From a checkpoint of a small contrastive image-text model.
Training: adamw at rate 0.0019, 6800 steps, batches of 256.
Data: 101725 training examples, 17.1 epochs.
Rows from block 10 of the image encoder of a small contrastive image-text model, named by matrix and row number. Rows with one number belong to one neuron. Each number is 200 + 20 x the weight over its row's rms, rounded and kept within 0 to 999. All counts start at 0.
After each neuron's rows are labels from the 100 images, of 14848, where the neuron reaches its highest value: "strongest on" is what is common among them. Only what is clearly more common there than usual is listed. The data: regions of photos with short descriptions (Visual Genome).
# fc1: MLP up (encoder.blocks.10.mlp.fc1.weight, 1152x192), inputs 64-127
# fc2: MLP down (encoder.blocks.10.mlp.fc2.weight, 192x1152, transposed), outputs 64-127

fc1.706,225,179,241,164,202,173,258,208,219,184,180,218,232,186,196,183,198,166,189,213,183,190,164,236,164,204,193,172,169,201,201,216,192,194,228,196,174,214,245,204,145,193,214,231,168,176,207,168,209,223,185,222,173,205,197,191,227,226,202,211,190,194,194,223
fc2.706,201,196,198,192,194,201,239,223,252,209,203,219,202,209,161,177,186,222,231,222,198,196,198,213,184,227,196,198,159,227,213,209,213,212,218,171,187,194,215,212,178,173,212,195,211,161,198,177,171,214,160,183,178,178,220,195,226,182,225,193,208,184,152,194
strongest on: text has "giraffe"

fc1.683,232,213,185,177,180,193,229,194,223,167,174,211,218,229,188,203,194,190,216,206,208,224,209,219,209,210,207,189,197,207,213,172,198,219,188,218,182,205,204,197,237,214,220,199,163,200,184,211,191,187,222,191,192,181,184,190,190,193,239,197,211,191,194,186
fc2.683,176,171,179,183,190,211,211,202,223,222,205,196,185,242,195,167,228,219,203,228,215,219,178,202,211,220,236,204,196,233,237,230,192,231,193,204,212,199,202,214,195,210,191,195,169,164,203,194,205,223,169,215,176,187,242,214,197,205,178,183,197,196,156,210
strongest on: text has "man"

fc1.749,202,195,218,189,149,151,215,181,201,196,174,223,191,190,222,192,187,173,166,209,201,174,183,247,183,218,199,170,195,235,179,176,209,167,211,199,194,257,202,189,173,200,213,189,189,203,240,192,159,149,208,233,206,239,215,209,218,209,190,196,206,212,202,209
fc2.749,183,187,198,210,207,215,207,229,179,235,241,182,184,213,200,221,190,225,205,220,206,198,213,217,182,229,228,221,223,206,199,188,200,187,203,194,171,221,179,216,197,179,176,177,219,224,178,223,190,192,194,165,233,184,221,224,209,204,193,199,183,188,179,185
strongest on: text has "horse"

fc1.698,224,190,237,203,195,202,263,188,222,170,196,199,203,214,203,162,203,181,177,229,190,216,169,241,178,186,193,171,188,210,202,178,197,196,209,221,200,224,237,231,156,177,202,198,177,180,217,188,179,198,178,230,165,143,228,199,211,201,206,202,193,185,184,237
fc2.698,201,173,188,199,206,195,212,219,242,228,181,205,210,201,176,192,196,221,219,239,198,207,182,214,185,202,197,213,184,203,213,230,191,217,215,195,175,190,208,209,180,192,195,224,195,192,198,170,198,228,151,196,168,206,199,202,221,192,198,207,197,178,139,221
strongest on: text has "giraffe"

fc1.765,192,220,218,190,209,220,196,200,181,194,218,213,226,196,186,171,210,180,182,199,197,196,198,183,186,172,167,194,192,165,211,180,186,197,198,217,222,220,223,219,187,224,200,252,164,181,223,180,223,222,211,205,191,163,195,194,208,229,201,199,214,164,212,233
fc2.765,185,193,174,222,222,220,191,227,218,180,225,180,182,197,206,202,203,182,181,184,208,183,230,207,218,234,203,186,203,194,163,202,191,203,235,216,218,195,187,180,166,195,179,129,236,188,185,198,166,211,192,215,205,212,201,216,220,210,192,206,213,186,220,187
strongest on: text has "train"

fc1.282,223,223,193,200,136,190,210,201,220,167,214,208,188,228,176,194,164,212,199,193,193,217,172,206,224,228,198,183,173,239,203,212,219,206,206,220,197,216,204,179,204,186,154,178,186,193,223,208,169,217,167,213,182,227,173,211,194,168,236,187,198,202,156,219
fc2.282,199,184,187,199,187,202,217,208,195,210,207,176,174,237,191,227,171,237,195,228,168,194,159,218,214,247,203,207,215,205,192,191,210,188,182,208,230,221,185,228,181,217,172,195,219,230,177,227,202,197,176,201,198,191,216,242,182,159,194,197,201,217,175,240
strongest on: text has "green"

fc1.204,236,209,210,202,187,181,207,190,191,219,200,226,208,230,214,173,194,230,200,212,218,205,177,206,196,218,194,215,212,187,221,193,191,210,181,215,222,194,200,201,198,217,200,189,214,223,207,209,218,195,202,181,188,219,203,207,174,165,204,161,194,194,209,207
fc2.204,212,204,216,217,174,216,229,178,221,176,205,190,162,206,185,168,223,203,219,197,219,193,187,212,216,221,203,166,154,238,201,208,224,225,240,187,199,204,226,192,159,210,192,168,195,163,214,163,170,204,165,231,155,202,194,176,224,212,228,222,193,193,187,210
strongest on: text has "man"

fc1.619,227,243,208,189,195,162,194,163,190,184,184,192,224,202,188,229,184,201,207,193,186,196,174,203,200,197,182,160,204,162,203,203,218,191,189,224,184,201,200,196,198,188,226,249,210,225,197,221,198,195,224,204,198,205,177,178,162,171,211,184,239,172,211,231
fc2.619,197,223,234,192,186,199,210,200,181,164,232,199,183,195,182,175,235,196,227,183,192,186,226,188,184,170,175,182,174,180,214,212,208,184,221,166,209,233,221,212,178,235,213,210,218,205,226,173,201,216,223,204,185,182,174,169,187,232,221,206,176,204,220,201
strongest on: text has "plane"

fc1.509,271,230,215,189,160,184,206,220,202,152,236,195,220,230,183,189,198,205,200,180,213,199,185,200,191,171,213,177,201,204,214,197,210,179,174,210,183,217,210,192,202,212,224,175,200,218,216,224,193,196,227,186,194,188,189,200,182,195,227,228,184,217,194,211
fc2.509,159,212,209,224,161,223,201,178,200,183,222,224,140,242,183,166,224,224,199,189,209,212,183,164,251,248,203,188,185,211,204,199,213,213,198,199,230,186,185,202,203,219,160,171,207,212,229,194,173,196,199,227,199,196,202,209,177,195,225,174,211,187,188,226
strongest on: text has "man"

fc1.345,191,181,212,210,161,196,219,204,207,205,205,183,218,217,211,181,217,204,207,189,189,210,194,212,199,247,181,173,179,216,189,189,208,205,188,208,227,192,175,170,190,194,204,189,203,212,219,214,183,226,172,213,194,211,195,234,209,177,233,153,211,242,200,220
fc2.345,182,194,235,200,206,195,233,192,204,197,199,192,176,195,197,183,201,176,209,221,185,224,200,212,238,161,186,195,199,176,193,184,198,177,206,206,240,199,232,235,199,228,194,225,190,183,228,183,190,178,206,196,223,195,226,235,221,197,202,204,155,175,212,182
strongest on: text has "green"

fc1.15,226,183,247,175,206,160,248,220,236,197,178,214,226,194,209,210,200,166,184,209,184,195,186,239,129,192,196,181,171,212,209,213,205,180,222,207,198,210,222,199,158,210,217,218,173,178,194,180,203,210,180,221,170,180,211,208,214,221,196,214,189,168,171,217
fc2.15,194,190,193,215,209,196,221,226,251,200,189,211,183,189,176,185,194,202,235,206,195,185,206,217,190,196,188,192,152,217,192,222,209,202,232,187,174,183,229,210,191,205,213,199,209,179,217,155,165,216,164,181,183,190,204,201,251,187,230,220,193,181,157,201
strongest on: text has "giraffe"

fc1.627,193,215,199,193,182,220,212,200,206,180,204,187,211,236,198,185,221,187,205,219,200,196,183,214,213,208,184,196,194,190,223,216,209,190,171,183,172,232,204,236,173,222,222,221,187,213,217,213,203,206,224,211,185,187,191,207,187,219,185,203,197,171,231,196
fc2.627,194,199,184,231,218,212,212,217,180,193,232,187,192,182,210,210,216,187,162,188,196,165,216,213,178,209,206,191,206,194,208,187,204,194,229,204,195,222,187,218,178,193,196,168,233,177,183,209,157,186,220,172,200,185,217,189,207,240,181,210,208,188,202,172
strongest on: text has "train"

fc1.738,208,208,189,216,201,132,221,178,190,220,188,183,229,218,222,208,172,234,208,221,198,192,152,245,183,183,208,202,231,208,201,209,201,215,187,229,199,209,179,231,194,204,212,221,221,224,178,239,201,217,190,191,203,229,215,223,188,191,186,190,197,180,177,229
fc2.738,201,234,197,212,185,189,184,197,182,157,220,212,209,163,214,194,243,167,194,156,215,181,236,180,179,196,157,188,178,217,208,199,205,213,211,179,183,202,212,178,218,226,226,173,215,187,205,189,188,211,239,192,182,184,178,169,186,247,214,216,196,253,204,182
strongest on: text has "man"

fc1.395,213,192,218,195,196,207,232,240,226,199,194,190,236,186,193,208,161,201,210,232,190,213,204,236,159,236,214,201,217,194,219,171,207,203,221,197,195,212,217,196,188,191,181,196,202,217,182,195,194,173,164,205,202,185,212,179,211,199,188,187,211,203,184,197
fc2.395,221,227,206,210,196,183,222,227,213,191,219,183,214,181,211,220,194,188,211,206,208,163,187,243,159,203,197,179,179,188,222,192,208,190,243,175,202,232,190,208,168,193,239,193,210,187,184,191,193,183,212,190,187,198,204,180,234,253,195,222,229,176,203,179
strongest on: text has "horse"

fc1.751,224,251,245,209,163,200,198,199,195,213,188,214,210,201,197,183,200,175,178,180,189,192,180,194,189,217,135,179,167,193,230,180,206,209,201,179,226,208,200,183,190,195,210,199,224,232,196,178,210,188,219,217,195,221,182,176,208,196,212,186,239,251,225,214
fc2.751,200,189,245,196,186,203,234,193,227,195,206,198,175,182,203,195,185,208,198,225,156,207,201,227,204,204,188,175,171,186,169,180,220,171,232,206,226,195,239,200,179,214,167,216,208,201,208,155,172,189,172,204,183,229,209,218,237,217,218,216,191,186,205,229
strongest on: text has "train"; text has "yellow"

fc1.76,218,194,206,170,207,196,220,220,190,192,202,211,194,241,201,193,179,225,179,197,200,212,211,206,199,218,190,189,186,205,179,190,196,208,202,234,197,215,187,182,158,177,205,175,206,218,217,196,188,208,162,229,202,234,194,208,187,167,230,181,179,178,194,215
fc2.76,197,230,229,231,193,191,193,157,158,203,190,204,197,173,215,216,197,172,206,160,187,188,178,175,209,190,166,165,179,179,187,182,209,186,222,225,202,192,199,179,207,230,189,227,197,213,204,186,189,187,228,188,213,223,171,216,217,212,219,215,223,205,217,220
strongest on: text has "man"

fc1.83,227,246,208,208,134,170,214,156,186,203,215,196,204,205,185,195,196,199,198,195,180,184,161,207,189,205,196,197,162,195,233,220,218,201,211,186,210,216,197,179,169,210,218,208,211,209,198,200,205,201,221,217,182,195,180,170,170,188,231,207,239,210,228,246
fc2.83,177,176,205,214,212,221,195,230,219,176,226,166,159,184,196,197,204,199,190,202,190,212,227,187,231,213,203,209,210,225,173,188,202,178,207,163,222,183,221,209,208,192,178,140,234,212,202,185,149,185,207,179,231,204,211,239,206,203,193,220,166,214,218,183
strongest on: text has "train"; text has "yellow"

fc1.229,198,178,187,197,206,180,221,201,180,201,185,225,229,167,206,225,169,206,161,198,198,202,180,210,156,229,197,200,212,196,215,176,177,175,197,203,208,200,196,200,211,173,205,202,197,215,195,215,216,180,223,197,235,205,222,208,217,213,174,200,213,211,201,211
fc2.229,210,203,221,213,187,223,223,175,214,180,233,196,175,209,167,156,227,205,214,195,197,192,215,199,218,213,182,184,159,211,206,189,176,212,221,172,217,210,222,202,155,203,205,176,211,174,234,174,187,236,189,242,150,218,206,184,203,210,213,194,183,190,212,206
strongest on: text has "man"

fc1.390,213,184,210,198,187,210,203,190,205,195,173,175,219,220,200,182,207,206,210,234,187,203,163,240,182,203,175,191,199,175,219,210,202,199,208,148,192,223,212,223,181,218,226,212,197,212,176,208,184,212,199,209,187,163,219,212,213,219,189,204,203,217,230,197
fc2.390,203,218,221,232,199,203,218,186,166,190,246,222,185,211,184,188,220,195,170,176,205,184,226,188,209,197,204,200,187,207,206,181,232,219,207,180,189,231,190,192,181,215,189,169,231,183,203,203,177,192,229,182,198,181,199,186,182,225,211,184,193,165,211,165
strongest on: text has "train"

fc1.247,218,223,190,212,192,176,187,182,175,189,182,209,204,208,207,238,169,203,202,188,205,159,186,208,202,184,187,190,211,183,197,202,191,192,205,222,200,202,193,188,225,216,200,215,157,245,190,233,204,179,212,193,217,210,166,204,185,198,184,236,240,190,197,225
fc2.247,233,241,226,200,174,167,233,212,191,157,220,185,170,204,183,216,192,204,211,182,179,173,205,206,216,198,181,169,189,186,190,198,205,158,216,168,225,223,207,198,181,177,196,176,201,229,244,214,175,186,231,222,216,219,177,199,184,181,226,216,186,204,214,206
strongest on: text has "plane"

fc1.315,200,204,222,193,170,207,217,186,241,191,184,197,188,185,181,227,211,177,192,218,199,178,168,245,177,201,203,162,179,218,198,216,206,187,214,210,203,205,236,205,159,199,196,216,140,169,204,177,189,209,204,217,170,185,221,184,218,216,202,230,217,198,179,215
fc2.315,190,185,157,215,201,204,197,211,240,210,190,206,199,197,190,192,205,191,211,199,215,192,195,203,206,217,212,205,185,227,217,225,197,217,232,211,198,179,193,183,194,205,209,192,197,170,204,183,180,225,170,168,178,191,197,209,249,191,198,198,199,198,152,190
strongest on: text has "giraffe"

fc1.434,192,187,202,173,187,206,204,223,230,197,197,197,249,208,203,209,185,199,206,222,213,217,224,229,127,231,208,199,206,206,203,172,201,188,212,207,158,228,184,209,185,182,182,177,186,207,195,216,214,175,175,235,185,225,221,204,201,220,177,197,227,205,199,193
fc2.434,198,192,226,211,197,181,229,189,206,228,199,181,226,184,212,231,192,193,245,230,182,166,190,247,170,203,204,184,194,202,221,175,194,162,238,172,189,227,213,238,179,183,235,212,205,177,178,197,185,180,185,188,215,206,233,194,237,233,173,229,197,192,215,182
strongest on: text has "horse"