{
  "model": "contrastive image-text model",
  "dataset": "regions of photos with short descriptions (Visual Genome)",
  "train_examples": 101725,
  "image_size": 64,
  "crop_scale_min": 1,
  "horizontal_flip": true,
  "tokenizer": "word",
  "vocab_size": 6471,
  "loss": "softmax",
  "embed_dim": 384,
  "encoder_arch": "convformer",
  "encoder_norm": "layernorm",
  "encoder_norm_position": "pre",
  "encoder_activation": "relu",
  "encoder_mlp_ratio": 6,
  "encoder_parallel_block": false,
  "encoder_inner_norm": false,
  "encoder_moe": "expert_choice",
  "encoder_num_experts": 8,
  "encoder_moe_every": 2,
  "encoder_expert_mlp_ratio": 0.5,
  "encoder_experts_per_token": 1,
  "encoder_shared_expert": true,
  "encoder_patch_size": [4, 4],
  "encoder_conv_stem": false,
  "encoder_depths": [3, 6, 6],
  "encoder_widths": [48, 96, 192],
  "encoder_kernel_size": 7,
  "text_encoder_causal": false,
  "text_encoder_width": 192,
  "text_encoder_layers": 7,
  "text_encoder_norm": "layernorm",
  "text_encoder_norm_position": "sandwich",
  "text_encoder_activation": "gelu",
  "text_encoder_head_dim": 64,
  "text_encoder_fused_qkv": false,
  "text_encoder_bias": "all",
  "text_encoder_qk_norm": false,
  "text_encoder_parallel_block": false,
  "text_encoder_moe": "top_k",
  "text_encoder_drop_path": 0.05,
  "text_encoder_num_experts": 32,
  "text_encoder_moe_every": 1,
  "text_encoder_expert_mlp_ratio": 0.5,
  "text_encoder_experts_per_token": 2,
  "text_encoder_shared_expert": false,
  "text_encoder_positions": "sincos",
  "residual_init": "none",
  "optimizer": "adamw",
  "lr": 0.0019,
  "beta1": 0.85,
  "beta2": 0.98,
  "eps": 1e-06,
  "steps": 6800,
  "batch_size": 256,
  "epochs": 17.1,
  "lr_schedule": "cosine_restarts",
  "final_lr_fraction": 0.05,
  "warmup_steps": 130,
  "weight_decay": 0.2
}
Rows from block 6 of the image encoder of a small contrastive image-text model, named by matrix and row number. Rows with one number belong to one neuron. Each number is 50 + 10 x the weight over its row's rms, rounded and kept within 0 to 99. All counts start at 0.
Before each neuron's rows are labels from the 100 images, of 14848, where the neuron reaches its highest value: "responds to" is what is common among them. Only what is clearly more common there than usual is listed. The data: regions of photos with short descriptions (Visual Genome). In brackets: how many of the 100.
# fc1: MLP up (encoder.blocks.6.mlp.fc1.weight, 576x96), inputs 0-95
# fc2: MLP down (encoder.blocks.6.mlp.fc2.weight, 96x576, transposed), outputs 0-95

responds to: text has "yellow" (32)
fc1.404:61 44 60 57 53 44 48 64 52 49 58 46 33 44 53 48 37 41 53 45 51 47 70 57 56 34 54 42 64 38 46 56 37 66 49 59 34 50 64 53 44 53 69 44 49 49 44 49 53 47 45 52 53 44 56 47 56 40 65 70 61 45 32 38 45 51 65 60 58 40 57 33 43 52 70 47 35 50 39 45 34 50 35 34 47 41 43 45 38 42 75 49 40 58 42 74
fc2.404:50 65 52 58 41 45 34 47 42 55 45 62 48 62 39 67 47 49 47 51 61 43 62 44 42 57 56 55 55 44 44 49 39 48 55 57 37 56 54 40 47 62 51 62 54 55 62 31 46 54 37 43 40 51 41 50 42 34 54 60 49 52 38 36 43 62 46 58 58 58 69 74 54 60 69 25 46 32 41 46 56 61 50 56 43 49 47 38 39 80 60 55 44 39 36 55

responds to: text has "yellow" (26)
fc1.310:55 49 39 46 37 40 33 58 31 54 47 56 47 71 49 42 45 38 60 42 55 38 60 32 53 45 46 41 52 66 55 57 43 68 49 57 57 46 60 54 32 52 61 45 47 60 63 44 65 54 40 55 52 47 63 35 33 36 64 55 44 39 34 27 36 52 56 55 53 53 44 38 37 56 68 37 48 45 41 50 39 64 53 61 51 53 53 37 45 53 58 42 54 46 29 57
fc2.310:36 52 39 68 46 53 49 53 62 48 68 50 38 53 54 71 63 42 53 63 70 66 47 47 58 57 68 55 54 40 48 53 59 38 62 54 31 49 46 43 51 42 39 80 57 42 45 60 24 59 56 63 53 57 71 47 41 51 67 43 52 54 44 55 47 56 32 48 47 45 47 44 49 43 45 48 52 44 65 53 37 48 50 63 50 56 33 37 47 57 43 60 42 51 45 62

responds to: text has "red" (34)
fc1.11:34 44 43 75 50 40 16 50 57 51 57 63 41 33 43 53 53 52 43 46 43 51 45 42 45 58 71 50 54 48 40 50 51 61 38 60 37 51 46 61 49 50 48 54 51 54 55 55 41 59 38 50 60 49 37 64 61 42 48 45 60 57 56 31 60 46 45 33 47 43 31 51 54 62 54 20 46 53 47 51 55 59 31 46 33 52 48 50 35 52 53 52 58 37 57 68
fc2.11:39 63 55 50 63 44 37 34 33 48 53 64 41 54 72 43 52 29 57 47 47 40 51 54 78 46 39 53 26 45 64 51 38 64 57 54 45 51 56 52 44 46 51 51 50 55 69 60 44 55 57 63 54 44 54 41 28 52 45 50 48 55 55 41 48 28 52 35 30 48 56 45 50 38 44 61 50 58 48 48 52 42 50 46 64 68 41 57 44 47 61 66 38 64 52 50

responds to: text has "red" (27)
fc1.548:47 52 45 79 56 37 27 55 54 51 57 49 28 36 40 41 54 45 39 52 56 55 51 47 43 70 51 49 45 37 52 48 53 61 39 64 55 43 39 45 50 55 48 58 44 31 58 57 46 55 45 60 53 49 34 60 57 58 29 43 60 50 60 33 53 57 60 36 42 36 52 52 52 51 53 37 38 51 53 47 62 55 41 54 19 39 42 45 29 50 61 50 56 37 48 58
fc2.548:37 67 46 58 58 36 39 44 40 33 55 70 54 54 62 45 61 20 52 54 57 46 46 48 61 52 43 67 50 44 55 51 44 44 57 42 48 58 65 40 42 44 58 57 61 52 58 59 44 48 71 72 45 49 50 59 42 49 48 39 49 53 69 49 51 19 46 42 38 37 43 49 41 43 37 53 38 44 55 56 54 49 43 58 57 50 43 46 44 58 44 72 42 57 43 67

responds to: text has "zebra" (31)
fc1.425:44 41 43 57 46 57 52 50 50 56 50 43 49 65 60 48 44 58 62 68 37 45 39 30 54 55 44 62 54 45 53 50 55 62 57 63 54 51 46 49 18 37 52 30 43 38 55 68 52 53 53 41 59 39 53 44 44 69 35 55 57 47 41 51 40 55 33 84 41 53 43 48 53 48 62 53 41 34 42 49 64 56 68 55 59 53 47 52 71 36 52 47 57 56 47 53
fc2.425:53 48 42 65 45 49 47 51 44 61 72 44 45 52 56 57 43 61 60 54 44 46 33 48 58 45 51 57 54 30 60 64 36 45 50 61 49 46 52 59 30 43 48 71 66 35 55 60 51 68 48 51 61 38 67 44 42 38 36 42 57 49 49 44 53 57 62 72 38 53 57 49 62 34 62 61 39 48 36 46 46 57 66 40 36 62 43 57 47 41 62 57 45 57 40 29

responds to: text has "man" (32)
fc1.32:53 27 35 52 48 48 41 53 41 43 37 41 31 46 48 62 62 47 40 40 49 47 54 33 43 46 64 54 55 56 33 55 57 59 50 54 41 56 47 53 49 48 39 42 63 50 67 56 34 60 39 48 40 59 48 53 57 58 57 59 73 33 39 40 49 63 37 46 48 52 46 62 51 53 42 38 59 44 38 62 65 54 52 54 53 77 26 60 34 38 54 52 56 63 51 39
fc2.32:55 57 63 48 49 63 39 54 36 64 39 50 25 35 73 52 63 49 47 54 49 43 51 54 76 59 57 48 36 45 37 43 49 41 60 54 42 40 38 47 59 52 39 54 46 52 71 40 47 50 36 49 54 38 59 43 56 58 58 52 60 61 63 41 44 50 53 35 51 64 63 35 56 38 46 36 48 70 47 51 23 47 64 55 58 58 44 59 54 57 59 46 37 53 49 48

responds to: text has "blue" (26)
fc1.122:60 36 50 44 51 42 50 61 42 60 45 60 56 73 47 70 53 40 58 52 51 31 44 41 64 56 50 40 52 48 60 51 58 51 45 52 42 34 36 58 52 52 56 48 47 53 62 48 52 44 51 53 58 39 66 40 50 33 38 37 45 49 60 44 47 53 49 58 55 58 52 49 54 53 63 29 56 61 45 55 32 39 51 38 51 49 14 81 41 41 50 47 63 36 56 44
fc2.122:59 60 55 50 41 69 33 54 47 73 49 51 58 46 63 26 42 57 67 51 33 38 58 52 48 54 67 39 45 57 47 58 36 50 56 60 67 40 43 73 47 58 40 38 39 55 52 46 44 55 49 30 58 47 46 45 41 48 57 50 53 53 40 42 43 43 42 47 54 59 42 49 57 40 60 58 57 57 44 43 49 73 50 67 51 60 62 47 61 42 64 28 39 48 43 58

responds to: text has "sign" (37); text has "white" (28); text has "red" (26)
fc1.509:45 46 44 74 46 61 47 55 51 38 54 43 31 61 54 64 41 69 46 44 42 51 49 32 51 37 56 37 70 45 36 50 50 45 64 53 41 62 47 75 38 36 46 31 33 51 55 56 44 62 43 38 57 47 39 49 54 58 69 43 57 30 60 38 50 53 41 49 38 59 35 37 52 64 58 51 53 57 46 42 57 46 55 50 48 54 51 40 45 37 62 38 54 57 64 44
fc2.509:36 58 66 61 34 68 38 44 54 43 38 61 43 57 61 36 39 59 48 48 55 60 60 44 51 49 66 49 41 43 33 39 59 48 61 64 52 52 39 53 61 53 59 43 35 50 57 58 47 39 31 41 60 55 38 48 47 38 65 40 52 41 50 53 56 52 32 58 48 71 34 39 59 51 52 57 59 60 53 35 45 26 59 65 52 44 55 57 42 54 67 36 61 42 58 45

responds to: text has "train" (28)
fc1.432:41 45 45 42 54 48 15 50 51 57 69 35 47 46 71 46 54 49 69 56 50 46 52 42 56 59 66 31 54 59 55 64 55 52 37 62 58 51 61 60 52 46 60 60 50 49 47 54 58 54 45 57 74 42 51 52 39 52 51 44 40 49 44 41 52 39 40 48 59 50 28 29 47 56 46 46 51 54 45 38 41 65 45 63 22 53 44 49 43 37 49 64 40 50 50 63
fc2.432:24 43 33 39 37 52 30 58 62 34 72 36 43 36 54 50 56 42 68 61 51 61 43 39 64 53 55 38 37 60 55 40 52 49 30 58 49 65 69 58 54 45 71 65 50 46 50 48 48 47 54 48 52 49 63 53 43 57 59 61 50 58 22 57 47 56 54 53 44 38 39 34 49 44 55 49 58 65 50 36 43 58 59 50 48 56 49 45 46 42 46 49 45 46 53 45

responds to: text has "shirt" (32)
fc1.371:39 46 39 41 61 42 35 48 52 63 47 43 55 55 67 61 57 52 62 53 41 37 35 46 78 59 65 44 33 47 58 52 52 36 43 53 46 36 59 67 52 53 46 51 61 45 69 44 49 59 42 41 65 44 64 57 45 52 48 49 56 55 61 39 54 46 68 30 44 39 49 55 52 49 49 38 48 60 37 60 39 66 47 35 38 64 34 69 44 44 46 46 45 37 44 59
fc2.371:53 52 54 46 54 53 29 53 65 51 34 49 52 42 42 48 59 72 45 53 45 54 36 49 44 52 65 58 56 59 34 47 59 52 33 55 68 31 32 47 53 47 46 53 53 40 47 54 62 55 22 53 56 72 48 59 64 37 50 52 59 47 52 51 56 55 68 39 60 47 33 33 53 52 56 40 55 55 43 48 54 50 59 62 28 48 51 59 58 46 51 32 70 38 47 58

responds to: text has "horse" (26)
fc1.309:61 57 54 85 48 34 58 50 59 48 51 52 42 42 55 68 49 56 61 53 60 58 54 62 36 35 67 60 67 41 51 51 49 29 55 48 48 45 45 42 43 42 58 54 35 36 46 56 60 48 47 47 40 41 41 52 66 44 49 55 59 43 59 49 49 73 54 43 58 50 50 49 81 41 49 52 43 56 42 47 42 45 50 43 23 41 38 55 43 44 53 47 50 52 51 67
fc2.309:48 56 35 34 51 43 46 65 78 35 70 48 59 38 46 44 57 51 63 59 53 62 36 42 56 48 46 58 71 48 52 58 52 52 38 45 48 33 60 39 40 32 69 47 53 49 39 65 59 51 50 50 52 50 52 71 69 62 43 50 53 50 42 46 45 45 48 46 53 35 42 28 40 49 46 36 46 53 42 53 60 57 54 42 34 44 52 53 62 31 50 53 55 48 64 63

responds to: text has "man" (34)
fc1.132:41 63 61 49 50 52 30 39 48 48 44 52 43 63 57 61 54 68 44 56 41 58 42 34 64 46 57 57 58 62 39 45 45 58 41 73 58 48 43 65 36 35 49 40 72 55 49 53 39 48 34 50 51 48 58 37 36 59 53 50 61 39 53 31 42 55 44 49 43 51 35 51 78 42 55 41 43 49 40 72 39 46 44 35 42 57 39 59 50 48 56 57 51 56 34 55
fc2.132:37 67 48 44 45 54 35 46 47 48 52 73 51 42 55 53 81 48 66 56 53 62 47 58 55 39 55 64 28 48 38 54 68 55 25 40 53 44 66 44 64 42 56 46 51 43 48 45 46 40 38 52 40 58 54 50 56 56 52 51 48 59 39 52 49 62 59 46 47 53 57 40 52 54 36 33 60 54 52 45 45 26 50 45 52 66 57 68 60 67 48 54 50 42 48 31

responds to: text has "red" (27)
fc1.565:38 61 56 52 44 57 04 45 60 59 61 54 44 44 48 54 55 67 52 35 58 51 42 62 60 44 70 46 49 52 52 35 47 55 45 74 52 42 47 50 53 37 56 45 28 44 53 48 35 44 34 49 55 62 41 62 42 35 59 45 69 54 43 47 50 57 42 40 52 49 40 55 54 43 59 34 47 60 44 44 40 58 57 57 49 52 55 59 49 57 49 42 42 43 39 67
fc2.565:51 49 64 55 54 57 53 50 39 58 61 35 54 65 43 53 38 36 38 38 54 41 51 46 39 42 59 60 52 27 57 36 31 48 69 40 37 69 53 53 49 67 39 51 41 60 60 54 36 41 59 48 44 31 40 37 44 41 56 43 43 50 61 48 55 58 34 70 48 59 56 67 60 57 46 62 36 34 51 45 52 49 62 40 58 54 65 69 41 50 48 47 51 43 41 60

responds to: text has "red" (30)
fc1.452:52 54 59 66 61 50 16 34 57 43 50 63 21 49 50 54 53 48 44 41 43 35 43 55 54 58 43 52 67 58 62 45 45 54 50 58 42 50 52 56 46 56 42 48 25 51 64 66 27 45 57 48 43 50 42 60 46 45 55 51 58 59 60 40 57 34 56 41 41 45 46 55 55 58 46 32 59 58 44 59 49 46 37 57 55 59 48 44 36 53 56 53 41 46 35 73
fc2.452:25 62 48 58 51 47 47 49 42 31 61 73 37 53 63 49 43 35 62 49 49 46 57 39 72 35 46 57 33 44 53 46 54 47 64 37 34 70 71 46 46 53 75 46 48 56 69 53 41 51 60 55 35 41 51 53 38 55 44 45 47 46 49 49 55 39 50 65 27 45 56 56 61 46 41 51 54 44 44 50 51 37 48 38 62 64 51 55 42 48 55 59 45 51 45 49

responds to: text has "man" (38); text has "shirt" (30)
fc1.255:53 48 46 47 64 48 36 60 58 53 47 66 45 44 59 64 66 56 53 64 35 43 50 55 69 49 59 45 49 49 51 52 51 44 49 50 48 47 52 65 32 41 55 49 46 46 56 51 39 56 51 49 56 34 59 51 45 45 53 50 47 50 62 33 44 29 76 37 33 55 49 64 66 43 49 33 45 29 43 57 42 51 36 34 48 79 36 68 56 49 56 37 38 56 53 58
fc2.255:52 47 41 50 51 45 65 56 54 47 45 51 48 43 39 72 57 57 33 58 45 34 37 34 54 72 54 39 63 46 42 26 59 40 51 55 48 54 46 49 44 41 32 69 52 42 51 47 44 55 37 64 49 56 56 55 62 69 65 41 57 43 78 43 55 48 55 39 52 50 55 39 51 51 53 29 32 59 50 60 45 52 53 59 47 57 43 65 45 43 44 47 53 51 75 45

responds to: text has "red" (26)
fc1.413:45 59 55 62 57 52 29 43 67 41 61 53 49 53 48 45 54 57 51 44 24 38 49 55 63 54 57 53 44 39 60 50 56 43 34 55 58 49 67 65 48 45 45 41 45 47 66 64 52 58 44 47 64 44 44 67 55 45 37 39 47 55 52 23 48 38 59 39 33 54 47 39 45 73 54 37 42 61 41 51 59 52 40 55 35 47 50 55 38 50 53 46 50 25 58 68
fc2.413:64 37 48 60 50 39 41 41 36 59 41 49 62 44 64 68 55 55 33 50 39 35 47 55 48 61 57 36 50 61 53 45 49 46 56 64 59 53 32 55 42 48 29 57 61 36 62 55 37 56 46 66 72 48 57 42 39 52 57 56 63 47 62 45 63 43 49 33 35 37 51 59 60 37 50 49 55 40 39 66 34 60 40 52 46 59 37 50 45 41 65 52 44 68 48 54

responds to: text has "man" (31)
fc1.48:39 52 51 69 65 56 47 45 51 57 47 52 47 53 42 43 52 59 43 60 43 33 63 42 57 63 59 37 76 28 39 40 53 47 61 57 58 44 46 47 24 55 49 51 45 38 56 48 60 55 60 48 50 50 59 45 40 49 52 49 56 54 52 47 40 52 65 66 54 50 52 43 47 61 70 45 35 40 37 43 59 67 30 63 39 52 32 52 48 61 63 57 24 45 60 51
fc2.48:51 53 64 56 31 43 64 56 37 64 49 59 45 46 77 47 44 49 59 50 54 55 56 68 60 36 48 30 68 46 47 58 52 47 61 42 57 33 50 46 43 41 45 49 60 45 36 56 58 51 49 38 55 37 59 69 55 53 47 35 44 39 57 65 58 37 44 47 35 53 39 24 56 32 47 52 76 41 52 56 54 45 55 39 48 52 46 62 58 30 50 44 50 52 48 47

responds to: text has "zebra" (50)
fc1.320:40 54 57 69 38 61 34 48 32 70 66 43 42 62 70 63 59 64 54 48 51 41 50 54 50 42 68 51 54 42 50 54 44 36 41 57 44 52 52 41 35 49 50 50 42 34 54 63 42 47 44 48 65 47 60 53 42 49 57 52 55 41 44 51 66 62 39 62 34 64 31 56 62 39 53 40 46 33 40 44 34 61 51 49 51 45 44 53 32 61 50 55 45 45 24 49
fc2.320:59 44 45 43 48 39 62 69 42 60 61 29 61 54 64 54 63 46 69 66 37 57 43 47 61 43 28 50 40 42 69 51 42 48 36 38 44 42 68 59 44 39 51 45 65 58 41 53 49 49 59 46 51 32 56 54 39 61 36 46 53 49 60 55 40 46 51 61 38 48 53 49 45 32 43 60 52 40 52 61 45 51 64 29 54 57 58 56 72 46 43 49 45 59 51 35